Rows from block 9 of the encoder of a small image VQ-VAE, named by matrix and row number. Rows with one number belong to one channel. Each number is 500 + 50 x the weight over its row's rms, rounded and kept within 0 to 999. All counts start at 0. Numbers have three digits each.
Before each channel's rows are labels from the 100 images, of 14976, where the channel reaches its highest value: "patch colour" is the nearest of a few named colours to the mean colour under the peak; "strongest on" is what is common among them. Only what is clearly more common there than usual is listed. The data: Sentinel-2 satellite tiles (TerraMesh).
# c3: 3x3 conv (encoder.blocks.9.c3.weight, 320x160x3x3, each kernel summed), inputs 80-159
# c1: pointwise conv (encoder.blocks.9.c1.weight, 320x160x1x1), inputs 80-159

patch colour: grey
strongest on: snow or ice; main land cover: snow or ice
c3.112:490422452401516424488466476485478502574485532492476446520489457404539491473483455472489450489489496552474416487446435438531455447458412475447476465523546535531472532467457461355429492449412396473471516438532457501483499512473522494586486511
c1.112:642508473508493427522492461410429567488480402481505493384486476387488463609451575477464499495520437447521472461518465415481498469442409477487395475465400534475570473485469395477452509520450482442480552561485502447494534447422477500426460444

patch colour: pink; white
strongest on: snow or ice; main land cover: snow or ice
c3.93:535468480475545490522415387557523524500367429432508412453466512437446517496534468404603426555555531510482454455405489439485501499445464476508504477517529534543460379460443413454402542541491442503495531438526584419596515508484528530516493440
c1.93:532482507515533570465531507362433472528479541440440480398417428500526477524473531447543484472507555501544507522525421498496508535383525436458527468460521483524549583544526583475450477532564533500449485560470521495511559566443548506447498340

patch colour: brown
strongest on: clouds
c3.308:517493369396485445511484455497456531542485528487490451508471498468558553448503455412519482487521545503507444485416461440506508470512423473461521466486540552526467484335444483428500482456419400502455556445501515523516325524506524553555487551
c1.308:629430419475429476455550559511482473459484501533484504541459436517443416574441486499443447489534475467519422489528534454509527468515528453491444525471529596493525424403493532549634483653538500548412622608534551526463420491557525529448450529

patch colour: black
strongest on: water; main land cover: water
c3.49:487444392456505439441443545481524518509487461512539440514504477398486523472533410465441503494462479464457427426478480453529529449464444444402445423494532481586437414433444425491550526533433415495520480428521595516490434467444545487467516450
c1.49:470443514504515549496523477418469450539524520526518574461490438513536507493488465539543548533420600538518564575572453554515479518476527435424391446469429442579542536442552441425496403451497548483480468559452622436534523547465554494462521475

patch colour: pink
strongest on: snow or ice; main land cover: snow or ice
c3.170:515544474566504566547534552463485493557567524534500575569540466599534560488607577587560498516501545521577596591621532534498582565502601513560503552503496528492590553572616511521503486465566560490512518600513503595527541571594476499536500510
c1.170:601444344528524518468455504528429503437528489486553530525469567473458481505519495501510470454610445477536490520519496486455446485476501582495521465493432507478444435336502497473410495523484460456517594488502453502535416456499479506487483490

patch colour: pink
strongest on: crops; built area; main land cover: crops
c3.289:491482326416475393490511529476471486533470527491523447534554492423555513482488440432474483472476492449402391511438466438485432441485412516457471401531521480496449511430424495442445462434428401428509499426524464544458378514476490488495547506
c1.289:563463343492501485536447492528484492418476435575472457494520509478435593475521479473565471419642416411472497510458454484452489447528467551456491447525464555411510456461478443439479510559515502490584525465391385524445420446451421532454474543

patch colour: white
strongest on: snow or ice; main land cover: snow or ice
c3.193:516572639554574546558505481569614488503554499509511571429520482554506556477516563558520518628588479498552583520565591550487565552567562535563489536523528463542575472546559531516546533485544558585565458571464466464559565542568452542505519526
c1.193:492560589497492564556499533518530482437420529448499512503484508639463462545529465546528461568487468487523564525540553493438521544544577534492503456470520436450495458458532430487487549511489538552486400509533413442541543525680388491530517590

patch colour: white
strongest on: snow or ice; main land cover: snow or ice
c3.189:547569588528636518516512495554571464433551500555521514420542460518446458517476522532505517497533474570511524500559617556533517515556533532570498614542524535536518477565511548519550558523520528561561561534515481557550541481536469521505435509
c1.189:562596605491522496502591455573539450478499486523517488484554522545493479495427544518455489545561516491502584505570582537522490496558584474516415637426515385515511534606506450559619500563529576500545490484455415494561538552569438507530514448

patch colour: black
strongest on: snow or ice; main land cover: snow or ice
c3.220:528525467481570472515434398463487572399433422461543435495464512500446562475561462458513541565521449420470475450432592543483538474513480503526546483479522533462490433471460480624505508502460468485507575486538462402530452434501452475483452531
c1.220:519504410454485448486576533484469462531504560388497452491437555413499506570482439418440463511540499472460444433412418400519459444523454453409556483451514512459506555442396511547532489544418459513521557450509374454430456421484506564467532495

patch colour: black
strongest on: water; main land cover: water
c3.106:552457388427558419455525445483496502490523488547498441593501597481510552534560429456453483514534488463420406453429476483527506430527417461487549464491502508481491535534450507569545494449435417496515538465485465528497509485406520436537588527
c1.106:569405389447524475415560515498520462537516554524571454529471555387535519552530554422414532514543459344484448477444484452545489461521437392491489505433550446505496506502513511499502447466476476518540488501434518525439456506447573445580574470

patch colour: white
strongest on: snow or ice; main land cover: snow or ice
c3.57:455532566527617491509459411446516543483558460544508536488543490475445518393540504517507492549441496463525517507534592502539580517570526482534471594521519442478529497542527522561564453406527513402576414506502489538575540536532554356497556395
c1.57:512503562523589554485456448492463538525491439596543512451528507598479499444539467516559469499460497510451553514618528556539623516488492468484425622511549381505555470575473525586512449390509527470550445533455438592472485580518566491441592417

patch colour: pink
strongest on: snow or ice; clouds
c3.159:501422445426461430434533575472459442484489505481499471571566481483549447496497457525476436399479476518496449463454413432486416419465442443488451452504480456476480549489452461489424469567382434541478558447466492514469440468443478512525535541
c1.159:374479425479525468550436453551496537530500596468438495499529464480418419404503530538543563479539467439499424538545460499404426472518475539495609470494442552456460489461401540494467545483434397441516501527432499591526485467443397535492483545

patch colour: pink; white
strongest on: snow or ice; main land cover: snow or ice
c3.82:547596558521417562515474452507512595447532505500512533514496499551459516485521547554493561560530514543506556543562571601490546528560544548558549528566469525450573476573546515559532530464532560472533548549492461549521510551531475459543464555
c1.82:587447399490477548479549527375448553484490473523508494535500500417555505537485476497471566464484573526545469543497465497504508452556484496493510569495457417481586571565489456415464517517509486520532551562432492481562416410407507549568515526

patch colour: pink
strongest on: snow or ice
c3.296:516439461432492421401435534529455463437456547468455433573549512450479450492529431458472459466501461489422410447461502470512391415457435522423523452499526514507417403428421446503496473522448429509488514375533517615505450495434519480499538464
c1.296:477546446447486445455536503524572564525491530515528503511545553508434500496446506493480529603482519543430522401481496484554522428513469468468537440545503469448489515471471591457474534503429463407643449407486530611380463435364510420547454509

patch colour: grey
strongest on: snow or ice; clouds; main land cover: snow or ice
c3.215:537480452432500426515443471508483529494486563484523460471518504490515505549491434542444489521515393611428457480484540491530460456477466509452532491614557547479448444449453481464524530515439427490535501448549370486488492557484525478504539553
c1.215:546438416395549401568461499477485547503472485436586483517537516497531493450507409547445465553509510536409454474533525513515465455482454495465503512508539510502470484455475440491475474483414468452552488405526441468391440503440529571529480477

patch colour: pink
strongest on: snow or ice; main land cover: snow or ice
c3.43:495453478452546436443513444495460514508399426461490415466470567440487499548465438448496487453523542515444405383427490477495457433502419419482495456487437486520477516453411397480505509516436425482458431423536514521499519382417524546475561440
c1.43:467535476478444521449509536448491518531489516541514504516481564494519485491455600511540553477473543541514477485585465506457538477459537505489527570501505491483612493664512598503506466484525519454404440513493473529495521527493500583532543490

patch colour: white
strongest on: snow or ice; main land cover: snow or ice
c3.200:545601558559572544532533572405482472536544507564550540472530481543496542499559527518512578609501501571520550589575594552485538537460561548553516478557522572575517501552529533560548533501515547448500545562511456556536531579550467538484455476
c1.200:578485500531523512536456442517567493473544419509505523556524528567448487480506503574508524604518439587506488522503523536487511580584543562535536494528532549470459435478503491516571540474528481509489564521460461507479495512543427450568358662

patch colour: grey; pink
strongest on: snow or ice; main land cover: snow or ice
c3.84:585583568546536545530363522532515567458558437531506536519512563516436553530524544513565539596570506523492540541551565562518564559503540542533570563555482547480540413504550563540534526533558545483552548531505510594544609557541528543553454498
c1.84:585469396533458490454523483435473519482517443485551462495536508417478465547438490479470496460523467335486461451534497509478535513452485401490513516364459419429544584431427508482489460448511496429548543518464501530479608447476483484394515426

patch colour: pink; white
strongest on: snow or ice; main land cover: snow or ice
c3.154:479547564535489556565504538483489482574552528501460550587526434581527508486561595600552488530509493555550583593558480586467526564462583560535481544492556530487563543583599520526469523470539553554477496573491495540516561561586442465568476510
c1.154:538467442537480533483520512501481464479444425507539494503445479454422397520460501453519508502518507469556512571522477471498433461451447466471385468498523504528539494513468435461439496547467489489480592490446473451512431446471422496476458509

patch colour: grey
strongest on: snow or ice; main land cover: snow or ice
c3.109:522467366438516411456511541490524481493491497535514472556547424409502561518542415417442472504507491488401433458449485481499516457421435479429530415536448507554455536411455467489438498556428419511549515434545607497435403439443519556518553496
c1.109:550464485492530511490542456466477500465579503552495571503477313438509484504549483466542538477504506403518488484545495547501430532518508494524472496458411446542515557460514406388480504366492548442523521489448550488410506471474480475455571593

patch colour: pink
strongest on: snow or ice; main land cover: snow or ice
c3.239:481532523588522614539511511481486487417508544575527580548551481541490499477571576571561530518494529484580570615592579557499569600478611529552510584495526508479597504524623509549521489535622603533498542595524557579537560520581480494537476484
c1.239:484506488478491470509572477528502580571566499503528503528507476478525439436514446503478562433525501414502467526516450463481443463472534469473568526477489541499447475411438625441442507519449454491508501480528490588450468494462451441466446525

patch colour: pink
strongest on: bare ground; main land cover: bare ground
c3.291:515433508469477465458498567479423444386435520488472423521494368439451395471515464446490463448484426500474482452458487503520437468444471459409535481457535442482439409510477447504409480487471478516480480457561515648514475495502475398476534463
c1.291:510425466423530441424494486511499453486486454424492423521484492445529478451543456457506487470443514511479476487531489468511407422503445498428537431514462403481454439495453517454434451467459487493600399451512542543449483413450480436466618367

patch colour: grey
strongest on: snow or ice; main land cover: snow or ice
c3.79:470462468459534436440509542428463549600400469491512424548494468454541434522466435434523472511497528531481448399412465435525418469474426424467515444466416461506504541509437452442436482582427421467535400447539528452504496439427493479495519448
c1.79:480462501526515481479500595516536556465542496545548537529480591414437612564523495428519547508518463510513517503525448509466493481503522590502538510476476549475670541598515484494466499579589469582452495574516500484489496381515491530443590521

patch colour: white
strongest on: snow or ice; main land cover: snow or ice
c3.141:428477466473461447453500503470455534520435500422520447520470490443502366439426466447519385391513473412504461416436450451452427454458456468475522465451483488520418434419441524414368500503444441472486504441485469424482431459455480502462464458
c1.141:457522548572496555612496420493504536511581578543391504610514511536424518496546551518545428509483528408587528516524575519392551586519518522497539518480537536466542560527561545528496535587609556513481473542587468521534464473496501439479485491

patch colour: black
strongest on: snow or ice
c3.298:451466392448536440403503463444460512503460514472459445492499488435566501462433461401468498426500555496426413420443446433496480438515435415462516451476477439515522468442435408384522489441462441466408450476485440489419462482445507527514491435
c1.298:418477498458409461481496520479399504447476615495494514502401510513519447550429487432508518392490501492512487475476512485469461459444499496457487483492459400418451491457460469495481494528537507563403409494465573495473506476436442536436483482

patch colour: pink
strongest on: snow or ice; main land cover: snow or ice
c3.45:513421366448482428461438504508489456599523524511415461516511481409542563448483449434494479442481505438406431555452445420392488456460435466435448479569536523535441491446451470459382553470462436474500516471496531527407419477450455521466518493
c1.45:526587433495452518511405448566482469460517386468488494521500518510391498477467552516606558456510483413525515576511487555383491480541513447523475530483414521478539509457462482422479510491551521530534500515440538634478457450531383426406469530

patch colour: pink
strongest on: snow or ice; main land cover: snow or ice
c3.25:479582436557473587535431508463507527450524519529516569613565427555504519486554592506570566551489523497495570630606545579462554571478572547527519496525481504492535517486582526553450493487584582500489511560529551595473559553567479496542483507
c1.25:469554463495488469503563455502531532526588480457466576552492455455601396491405508459540539518455510450451448478550482550411451520429494501539524416431492545452437568392461479529427458455517568455477474497495573628420534454484447508472492427

patch colour: grey
strongest on: snow or ice; main land cover: snow or ice
c3.217:476535342460541451478454504466551541550548548575568501489517632476547580427532454496499558545466505414427440469510513482478492458441470474553472495493489507512517510468460479647390456430435467401515515464459541618456407461455505544478562529
c1.217:548522494589521529508458392573560487439559455502472546417435525491447489499443531478524530655506511402511507566493498511446542538501525486542446538478500607436503548503539466491502523451520551516507551548479565515432491484478429458438455572