{
  "image_size": 48,
  "bottleneck": "vq",
  "encoder_widths": [80, 160, 320],
  "latent_channels": 4,
  "decoder_upsampling": "transposed_conv",
  "residual_init": "none",
  "lr": 0.0037,
  "eps": 1e-08,
  "batch_size": 128,
  "epochs": 5.9,
  "lr_schedule": "cosine",
  "warmup_steps": 200
}
Rows from block 12 of the encoder, named by matrix and row number. Rows with one number belong to one channel. Each number is 128 + 32 x the weight over the matrix's rms, rounded and kept within 0 to 255. All counts start at 0. Numbers have three digits each.
# c3: 3x3 conv (encoder.blocks.12.c3.weight, 320x320x3x3), inputs 0-7, a 3x3 kernel for each
# c1: pointwise conv (encoder.blocks.12.c1.weight, 320x320x1x1), inputs 0-79
c3.172:146127121137096120130124121157169180157181190175181197127119121134120120114110139151104132162114128163100121155142153167142161164164141140159129191202173129140123148123144147112142148143138092107091098124105098114116
c1.172:062117113104101120005132121143088114112113113116136097106126112117136134122059110117084103083111118116046105133119082062112093118178121141108094122001123165110137132087110104116106108123101115086123121107100118099135148160168106124129038136
c3.173:132108146126193141130104144092031098059077059094077088107093119086148092099089098148136174138183166128145164117102111110142117083083112082078091075118056083065108115112105103144104103098096085065091094118111097132098
c1.173:185077123179136114118134130197177118126137107142157096138155172112102200104151141117087128096147116174096144082145136119115158114103148113122126153134188108123134125118148099121185122139126141148127157149136138114159149124137149182177121089
c3.174:128110117167113137168127155148152145180124159187189192132135133162122130149152125117101116152104132154104138153150148163161148155156149146131139188156144192184179135123119109088098106100077161157155124110148138152132
c1.174:126132132109160160096118196166118124118103144176177133141151139116147112180092144116173161126160161151158152136158136118127152150141116173140146158116184140118128152097181149107142156158188145143154142093153165129157117125103120166148122103
c3.175:068102130119088141064056086127091147124139149105091136115113104139121125131131115063097112068091108025046077151118145149126152128110138120082147122105107107074130114123117143156127130141130137143142136100139124119132
c1.175:074194129085165097135098111106143130214116157164154153228138154104178132145141155110166158132128111146152131181092162112242155146180136152210138121114178185100174158131213130108171098190192173114137143119114110163122142097182138160103111227
c3.176:126113138115077138156126099117081112111000083082065108100097127102111121114108130144132157137064185158133192135113133105044089130106130142101147098052122144134144108107121099089126099112118111117121116108120133122121
c1.176:066062085095050106075099085107112116090126107138092108091123113151099135126063091123091080098129117094132152086112059122067152114160130117111131078099134128117126049102132127128049105099118171066085108124171088101063142123100113091107144120
c3.177:147154165130119144150143162116090111119126121128129123155166169148157150151146142169162156183175196169182189204208231235232246232216225143150151138169127136114142147144151144145151150148149170179179171187174156163167
c1.177:145112157139166107118174192189117111147128116188102158067101153126058136157144098119132133159159070132138145075124103158103140129084130120119155165142207090116136131143133131171105090130141062154129135130145134131125117146123124113135140116
c3.178:137119129126102110130122132146115143139081129137137150131117156126090144135120143134137142127108115117147159115117123090048128110133135102106103099096098096110121124147127119088139132151123130139139136091135129153131
c1.178:110080098141081109081101102084096114110123103113099099136096094139103172097144106105110108127119153139112054090115104087068119114150064128115143130129085087128096104116107118147134116093125115108086133117108095100067076052135100073103129058
c3.179:100114111112113119103119112161173172198255224198223212147133127134129150121129102067095046080136066080145069131175166151173189140177163102168131141203165124148122107115140120114133137136131096107117118107124118107109
c1.179:118142139114111149082098125086079127082101061133116103111129120161169096117066086113083094130128138127106140135110076128099182074130134096097076113119103147122106136140127139113019130102124116088119117206128110110135120140104116144094090160
c3.180:096142135105119128121145131119089115123093113120107129117120114114125116118122140104160111110128112097160125136114133139124124129097145116109152135107116163116149104102114096124109092100115123139133135128128125125119
c1.180:114137126157152143135123158116157110176135137147145152135140158131125121165140121144183140099118127119085159140134159115179255153143156117142183134118194149117143134079216128151169131238192171109134142084154109144123110117097119126191143127
c3.181:124145128157125158134156143125128151118141125137132152118116124105162126125122140132163165150091137141131152173152166140112133149126133209214192221156175202204169129105127120090119137127148114113115127126131136149145
c1.181:103101151097111149103111104120069074134103068028111135113155133132076134133150166168149143124151143115107135112104148088094141124112162146133112106083050111108143083138122105072093123125112100098147102150074175153138137098094129149164112080
c3.182:127114125145127129155137130131132141151119146158157181117139118134131123122130113161101167160089150188127186151157178163136166169188173198186203173110194191211192077118088070108097065118091121135135125138145128158148
c1.182:138111137081131136120155090155122131116089066121122094082067094139085130110117163144115084118104095092122108132145143127003109082101133153108132155120121167123126084127048114146102080147071132119100067109113100123126092133162104065092141123
c3.183:132130122128160118136127142112112128116110129130115144138125137119115125123127131157156155133156164142148178133131109142154146112116116111113106090141078095072114129128119129113119121113122100087086107086087112127106
c1.183:140123118178181148088095170179152118162123177142147122154150120111099165127114127102130155108144140199119127116151072102136128114106108156114123143090205114116146112124196097133184146127191127125153133146147156141139189149115129154163107108
c3.184:121159135115122134119121148114155097097150106132146135151148145159127153170180179135201144189176156130144155184255180218194213153115181146255131156134143153103150138132147134176143132145143076104099096124108122131094
c1.184:151138142167166132151146168190111146100162074206119151087086153075143159151078118117138125143149133103098109109112022102010113128132113141130207169172219077118147101134164120133129104129183072114108126098115101119138116155094120141125146116
c3.185:140137131126103134128134135087089103094065073114089097131127119126146136133133128157126168149106160168119151123107118113077094113090091111113105095097093116113097143121129129096128142129133128127122123138130140127118
c1.185:084105163076076099044142111125093101126095077066109103128122132123069119118125132133122118124080099112075092127092107116105157113103148135116123081038085129114120116129091090093079101107088107090114114137105096092111128111108126121104043085
c3.186:104097087113099098103103080128100117136118136119113119097123129112114124109119126133125123160143150144154150139130141153137150137132133155112147142098122176132129088105115078130113087106116100102106120112110107099106
c1.186:103170104142185132115121146144171133167121142130110195132128128100145127161108164109214155142137134085167184161110190136209192162178115096179169140130222152115163140139222121128141132193204150095162167123118149154110136145086114150151131109
c3.187:109106100105114125117117125106114095101163121100142113110130120110144110107113119145137133168141170149149165143144154124162145131128147167197164148153163138153160121116122110146118120114124073089096090104104100113100
c1.187:132112136106137120169099103118111113093123080110086101058080123123077147114132086132120103162079107134133134081093061130077078116070105148105169124137105068123101116148097151119075100110118098115116124100103093089126091096094121130126139090
c3.188:144146119147125119138134124127128113130220152105143141104110119106092101108104105158163113126126117148128116151136155150173146167138153130151127159141156125118120111095104097101095104104108100099114118146118130117120
c1.188:114132085084098104073132109134160181137125150088140133119137082071132058132077112148135115056088137132038120151131178124141088133129108113149072150078065142140131075085121081142138113122116142125119154066125138144121131091139141130105050112
c3.189:136093114123063092109096074085066095077143094085110100118136123120147149117147124125103131104052105143103107157129132160112127151161133148152159155127150151158129119131132131155126111133118135133128124122137153142146
c1.189:071219153115132127165127101144132146135085088112173134116041138122144076175098166161170192091136148068138134171098168141111114172161145152181110098135109182123169151129120123142127119152102186114154089126118113146132131149174118101097108141