{
  "dataset": "Sentinel-2 satellite tiles (TerraMesh)",
  "crop_scale_min": 1,
  "translate": 0.06,
  "encoder_activation": "silu",
  "encoder_widths": [80, 160, 320],
  "decoder_blocks_per_level": 3,
  "decoder_dropout": 0.1,
  "decoder_upsampling": "transposed_conv",
  "codebook_size": 1024,
  "optimizer": "nadamw",
  "lr": 0.0037,
  "beta1": 0.95,
  "final_lr_fraction": 0
}
Rows from block 4 of the decoder of a small image VQ-VAE, named by matrix and row number. Rows with one number belong to one channel. Each number is 500 + 50 x the weight over its row's rms, rounded and kept within 0 to 999. All counts start at 0. Numbers have three digits each. After the name is the row's rms in percent of the matrix's.
After each channel's rows are labels from the 100 images, of 14976, where the channel reaches its highest value: "peak at" is the part of the image that holds the peak. Only what is clearly more common there than usual is listed. The data: Sentinel-2 satellite tiles (TerraMesh). In brackets: how many of the 100, against the usual share in percent.
# convs0: first 3x3 conv (decoder.decb.0.2.convs.0.weight, 96x96x3x3, each kernel summed), inputs 0-95
# convs1: second 3x3 conv (decoder.decb.0.2.convs.1.weight, 96x96x3x3, transposed, each kernel summed), outputs 0-95

convs0.84 107:532477585464544544612544459531514504511558535535527507503554532552590623543567415516534519482494532509451598490513564491451551554548528521549585537543567585589535577545480559605491515529524489552509457467555537486446490451530482546505527545605527505589506559531500607492473555477584504482
convs1.84 051:446424486531599419453466452485407493458485499488433502471504528498464489559449491510515473441420457479614437538319581522508430480454462531568475553500505567466609515582501492528501500577536461547461497521446468410446539572460459439511487505489567451505537439565548461477546543504460489505
peak at: top right (28 vs 11.1)

convs0.18 092:569545356524572580555544581527580535573553533498521596514516561431481537545529477571447593396587515551443543566568593583501506565525433441544524504528595538513473502550534579452518481533531485547503558476492479517542494497474523478430527548474524482539582525533543549486514496546526490503
convs1.18 088:414316513539543581494488490504428477494315500451500499499478506493486455403462431477502402597515533426453464507417587443462479492481533498500512523489442542459455539484432396523544491536507528508539386492516518429415519510513454514563474509498493514514532475528493498513472528511468537451
peak at: top left (46 vs 11.1); top right (27 vs 11.1)

convs0.21 093:544536382576576583561557524472601536534609522512519556500556540464527565571541551613471530389549529575399539607550608524459513555528443450537486479532525584515461468547546573504519524524502515509492545484517481465556526536448529458451566538520528438537518542543513551506478506499510508510
convs1.21 081:383337532524535569502470475494377474493336525524504479493476522498454471422458481474524510584467554449480479475362567415439477483463508515486528517486434545493452564508420425526514508505521508505537380471495541429456538533508425521536463513520518534538542481530496487514441552518467515468
peak at: top left (43 vs 11.1); top centre (31 vs 11.1)

convs0.86 095:514469530474519562519549513517515519537594542481534512502507558487569582535523444538528544520545513496520529580585504451411554546543547466583533531558550605547417570587499591547485618527514459530515502418543574517557496450449508514498494582575530549605504569485539592441515553519561489454
convs1.86 067:451361511513571532485489408471470435459387476451488434508464501494471487475473471481476477500487491592456433497263526576509455470458504507509534539499488576462612510551440496520506438557550489537425423513485489428423485478475442517463459505509551524485524459542490505456481540512466513539
peak at: top right (34 vs 11.1)

convs0.60 105:480480646338497502506555400493519509488490482479516419472480492542520536500463419467506442507446456431543492493508555571456537554525444461517545486536481477511548562527505464498530567446492432492490422476562506486505449466369368411501427382512427523480437516470476520527445484498528478542
convs1.60 142:469436531606490609488499396552405517535515517517530587492426510555517479456494475481592341431582529511583506506483540440420530507489590574497542499496528488499554480485424456521538553475515522516528433496508536479481584476508424606506542602520560451539546489513535488502451500528504551563
peak at: bottom right (42 vs 11.1)

convs0.89 104:578437509479519581470592508550557535541618553528535494544513561525577603554549422496542521519553515477544553615494487510390550559499469506573518497580533547575540550575549575535476519508517471542532589435548467533506494436521508506521560558566534425547498604514509581492469495496540497510
convs1.89 047:411433582482591497462456470456405458487438492353481539444477559516474452464448523488517477369523547464490437500356533528523450492467519563492505546510522588458577497540452438530484473568530478541461413477491519465461531499506497457444407428467537474489531487576471452467551565495430468513
peak at: top left (27 vs 11.1)

convs0.4 161:583594527654509657508505515619541487492536472487471577474515486513494520422468457551474444527556541531531473461525524552588483524475436439513509495536589481507558468521462595522542472510495512492517450448524463525516446397467400556476511472499432422445453500448478518485447459440484411487
convs1.4 048:416554580431483358478522524485521520523406496515513456522578508451508490562542594523506568553432434460542475507407535457552497537490508511498401518502493486566373446502458491447485518505454561457451505573509486447486501502542447362564465393497494530461435513471434542435558495498500448467
peak at: top left (48 vs 11.1); top right (35 vs 11.1)

convs0.1 112:554596517717494629486493509584569495475533469468476574470518467524467500441471445543495439516551547533529462479545569574562469489470455464500478488522591483471534461498483587481510449486483504481504434505501421504517430437476401526483489459473445444402427498456461497486470456429493442482
convs1.1 065:477368551405444439524513449487474496514326487544493486552587497473527503495551580500514597550511483482485492452425511482506481530525535479444451486483444462551364471509409461461514482457463536443459466588511498436475469545554427462532489459502448586452476511452412546477449473465499453428
peak at: top left (48 vs 11.1); top right (28 vs 11.1)

convs0.37 083:477496507363522528532483432443582474538509477532511544470507497537500545524445447496532471554481601538597497479498477573444482497479519500516608508496466503523501473478473475568502498526516428510644465424519523594507479419415469563551526539523550648527466506510653456472504524460534570524
convs1.37 073:531540528524521604470518568485482498483538485361491504498514499577515539409513464468514417601522482535623448567431426429466506487483529549502485512528558527492612486503472442503493504547509508526446708522487515509526524412480414495511404471495526422491487508519479512471552504476458510442
peak at: top right (29 vs 11.1)

convs0.26 085:551424399553513465515510508438598483475509495469493511506454533578464547470479415535436494519487494559517578506542597594382469565465487387496496485490496523544599495480461437534510540553518501544500577575529617599574486494430507470546522464587508509530469473550556560518493545478472573567
convs1.26 074:458491566516518566475502598536398493522555502616517601486527507573509486531502538466561458563390413542555473511322538391475489509482522553505480525516533523501660498504489509502511495503510489499552532530498467530500527348533475473494491462509538527498472504517452495476501511457474485386
peak at: top left (36 vs 11.1)

convs0.92 095:480459530499559501576536467494552524531605539512543488530550533549555529559578482557513506496444548492481599529515500481431529547557490501559570556554511614591520535559495575625509575513538539520569483406553488549507531450542510566486606524577516452604490553488563583488482573478539482505
convs1.92 052:444358566543526572451457525479454462490438497485467383485502521519481507470443536497546554536509476425480458473410423465481402477413417569527468559504532570465607572495522474528500495550512441539512438542518502521379519519461455439549505410488510467513501468598508477487526602504440438505
peak at: top left (40 vs 11.1)

convs0.22 101:516519394583546571588534505486596511538606535537516561502591540485545598542540553623464529395526508591366585524524569480450523545513452477511515503540563574525462476551528565503500527540516522517460530483524466481531518525471552478457574532538545442582492532573534547536478532485504531511
convs1.22 088:410367524505564547503487516532347477483377521506507550472465529496457446435448504482536534598431581418469499475388591371455467499490487508491537503473447535472436548493428413527509492543524478502545453497500529414414562520502479558506457505520512516532558465557519469485498528511490522442
peak at: top left (42 vs 11.1); top centre (31 vs 11.1)

convs0.52 110:524521480632509578411349348514470486516534457509506514527500449466446454506550561483504451532490531499521570488488482499450320502532472457536457527450514521508521457489467472553417476534529494508589476468524521538473449486605442554492411491539442493541550431535509461503430513435509484507
convs1.52 122:533527508434493408437456478513526469484608543532455477499587523542489583624453547565490624529469525488517480522438446518570335528490444540485387520508510494504457459504562516475461505500445482573460530529527489538456488512507504462502477453453543504401474442507444457469527517452504347487
peak at: top left (72 vs 11.1)

convs0.23 099:597513392557573590485552577456586560516606519481499500525537524453487545538531523570518548391589513533455508643585595600501520534523447496564543497538572540499450518542551551485518551538500519533504554522519443456585493507464529451429517561514513439540520570523509539474496508519530516526
convs1.23 100:438388573453518568511482408477351489498280492459503459493460504514488507386451516478520473536496533524470497456441587435437497504468528531467564523499398523488514529501409438546526535503519444497525403468509530449422479484502432534479457536506498557526536478523503477524445530491480505482
peak at: top left (39 vs 11.1); top centre (37 vs 11.1)

convs0.3 126:576572528647496633515493549579533467486526465494461558438525475525490514428462449568488444514548572544521495462521541578584486502460468437508523504528615470499530457511464607544510434490494509485524416482534419509475438417483373554496488448492451430449448493468469511493448466448482428510
convs1.3 056:421631556384495390525501446401520514501406518540503494520591514464479504576560597508487604544476447552471477453464529543571463538501476483486446498488537491551427460510498556473501510478444559448432498564505467435483478542534394393480470424478465545473443499457458546470561472478485446479
peak at: top left (43 vs 11.1); top right (36 vs 11.1)

convs0.7 078:478512560574442561610500497545508524383522515480415546532588511546580521485581583572428454468492527553420463412483471497518554433504483484485474518464488477548426493469410476566586476518497565415524466519456572541511426513482436532537550473439567466436573508476445536492446555439543437506
convs1.7 105:452516498496519368505531556528425539457485480554470604509466540503487510630531493513502606575400534442569398543583514466507501485510460484567502488544472523536499425632569532481420449519487477475496523504384431552535516528338493506511521527538493487488500515516528517435536493490512519529
peak at: top right (40 vs 11.1)

convs0.73 077:433502413545550447440496465401585490541529495488496542511455529612506602548528451569449504579436551558501550527557464578388484523548356464541525523503451490530613481518449472498490600515515489506497482462524578573551473419504540503415499492512522520559467492467603464527487497513491531475
convs1.73 058:504379492586512558454496433599436514494451515442486437518484520493505530436480485443557418627582552436642450570349529418437472495462535581496482514495499554505446478515484423501503539528509516537487623524495505491474559492498438490563482529546570460481514481503495507487528507538471503452
peak at: top centre (27 vs 11.1)

convs0.87 090:480489538463552477573555433475543527508576543506536547536511557532558563511573378546523522543492525494529551517574516461431577563534480465576537574554504592581395548578500563563512531518559501551534437400560540529545494466487508506494520542600545593563506555516542583438504563501537502472
convs1.87 056:472376528559554593467470444503407462432408510490480412471474523494467478538465489475513483560396489592528430481376517563452454460445489521506490554504526581482665556513451476526493481594558484537479485533473472444417531532458400491488498428490536484499504486570506505475505537516438474509
peak at: top right (30 vs 11.1)

convs0.41 104:480476614486545524531502395541481469488485519488520555436516520594570580463502411498529483551454491453537565455560540505515505580475491469544583493491521534594508512517424472614564524542528445556583457415561601537515511505438408511609507500588533515542445543516563579514469564499495518482
convs1.41 082:463529510533532491461514538539455511498599510577499599494520528527534504544501489483562453488453446562638460528350562484465476496464499540509448523519566517515699465513549550498478497531497495500426639547487441504533534424497481446486570448504566449477474510503487484446569505494472478425
peak at: top right (37 vs 11.1); top left (35 vs 11.1)

convs0.71 090:527525406661478624419469568458440449512514396493469529488509424476478524516480485516524497480502564523520544504444523549579470533465477479509544449500432473532473432499430461500483454509482506517563498527554335483412486491535502524489520497547468442463442566506493524579474371433527511568
convs1.71 071:376605594496488409468460411450522489499550516549509471504591519543510541543490583536545685467477525434534480520398425476540422521445472581500453556489524504513448482481539541509500540484474487497476472569535519546523485390522457446461508429475530473468468467480466474467542533490470393495
peak at: top left (56 vs 11.1)

convs0.15 172:486458502589452561502476376480512518507481464457509510518496444467484461471543485534435386482535516500480595448524562544390475547531513412484455432481521454515494474472420481490472486433470541439477442512525519483502457541581385498478482465520404684453468487428465492520405481456538490565
convs1.15 207:479514477440494487435461499523511539492555515507453549573570526495446555601444540475548598507400535516459479502479535498574363549513523514455379464491466496484570428499559454500483503518414505544417586484533499486361548514541548460519447540523575513380521430512449546500517514486510416501
peak at: top left (41 vs 11.1)

convs0.51 086:523520440577499468578523461470405444530492498478502546461552512505574533503496488466510549474494583534454569456414437574482496549421419489541568484510500488562513425499393466556518432567534485555562466512535582460461469501552500580429467523562563428575486523521559591551468502468487530651
convs1.51 057:440552557546513442448514524489503544487607522638490446528540524543535541525511499529584466499518438582724463553387548485450482484478514619532420499524532543517495476520543533449466530533464512495477556546510502500562576441497523464568543519497561450500482495489472487441572509515476459486
peak at: top left (31 vs 11.1)

convs0.70 088:519474421667465589425454610457488421484543401472460510469511426468456523514480540492488496454454522516525509513462544466507458564485414506475574431493463506465388455472443395467543490500448442496548569534528418526485469501514544484519532472521505415468485540537492508588499420423539477588
convs1.70 079:452617597535490465465497331453415494500600527481500518489543526561473532588502580525555667449565455411462493485504399475467433513444507569484473550495529503525456480505500502511475528500476481502518481530523556586484514407489434523470465461497522465458458462526445487478523530482442414524
peak at: top left (55 vs 11.1)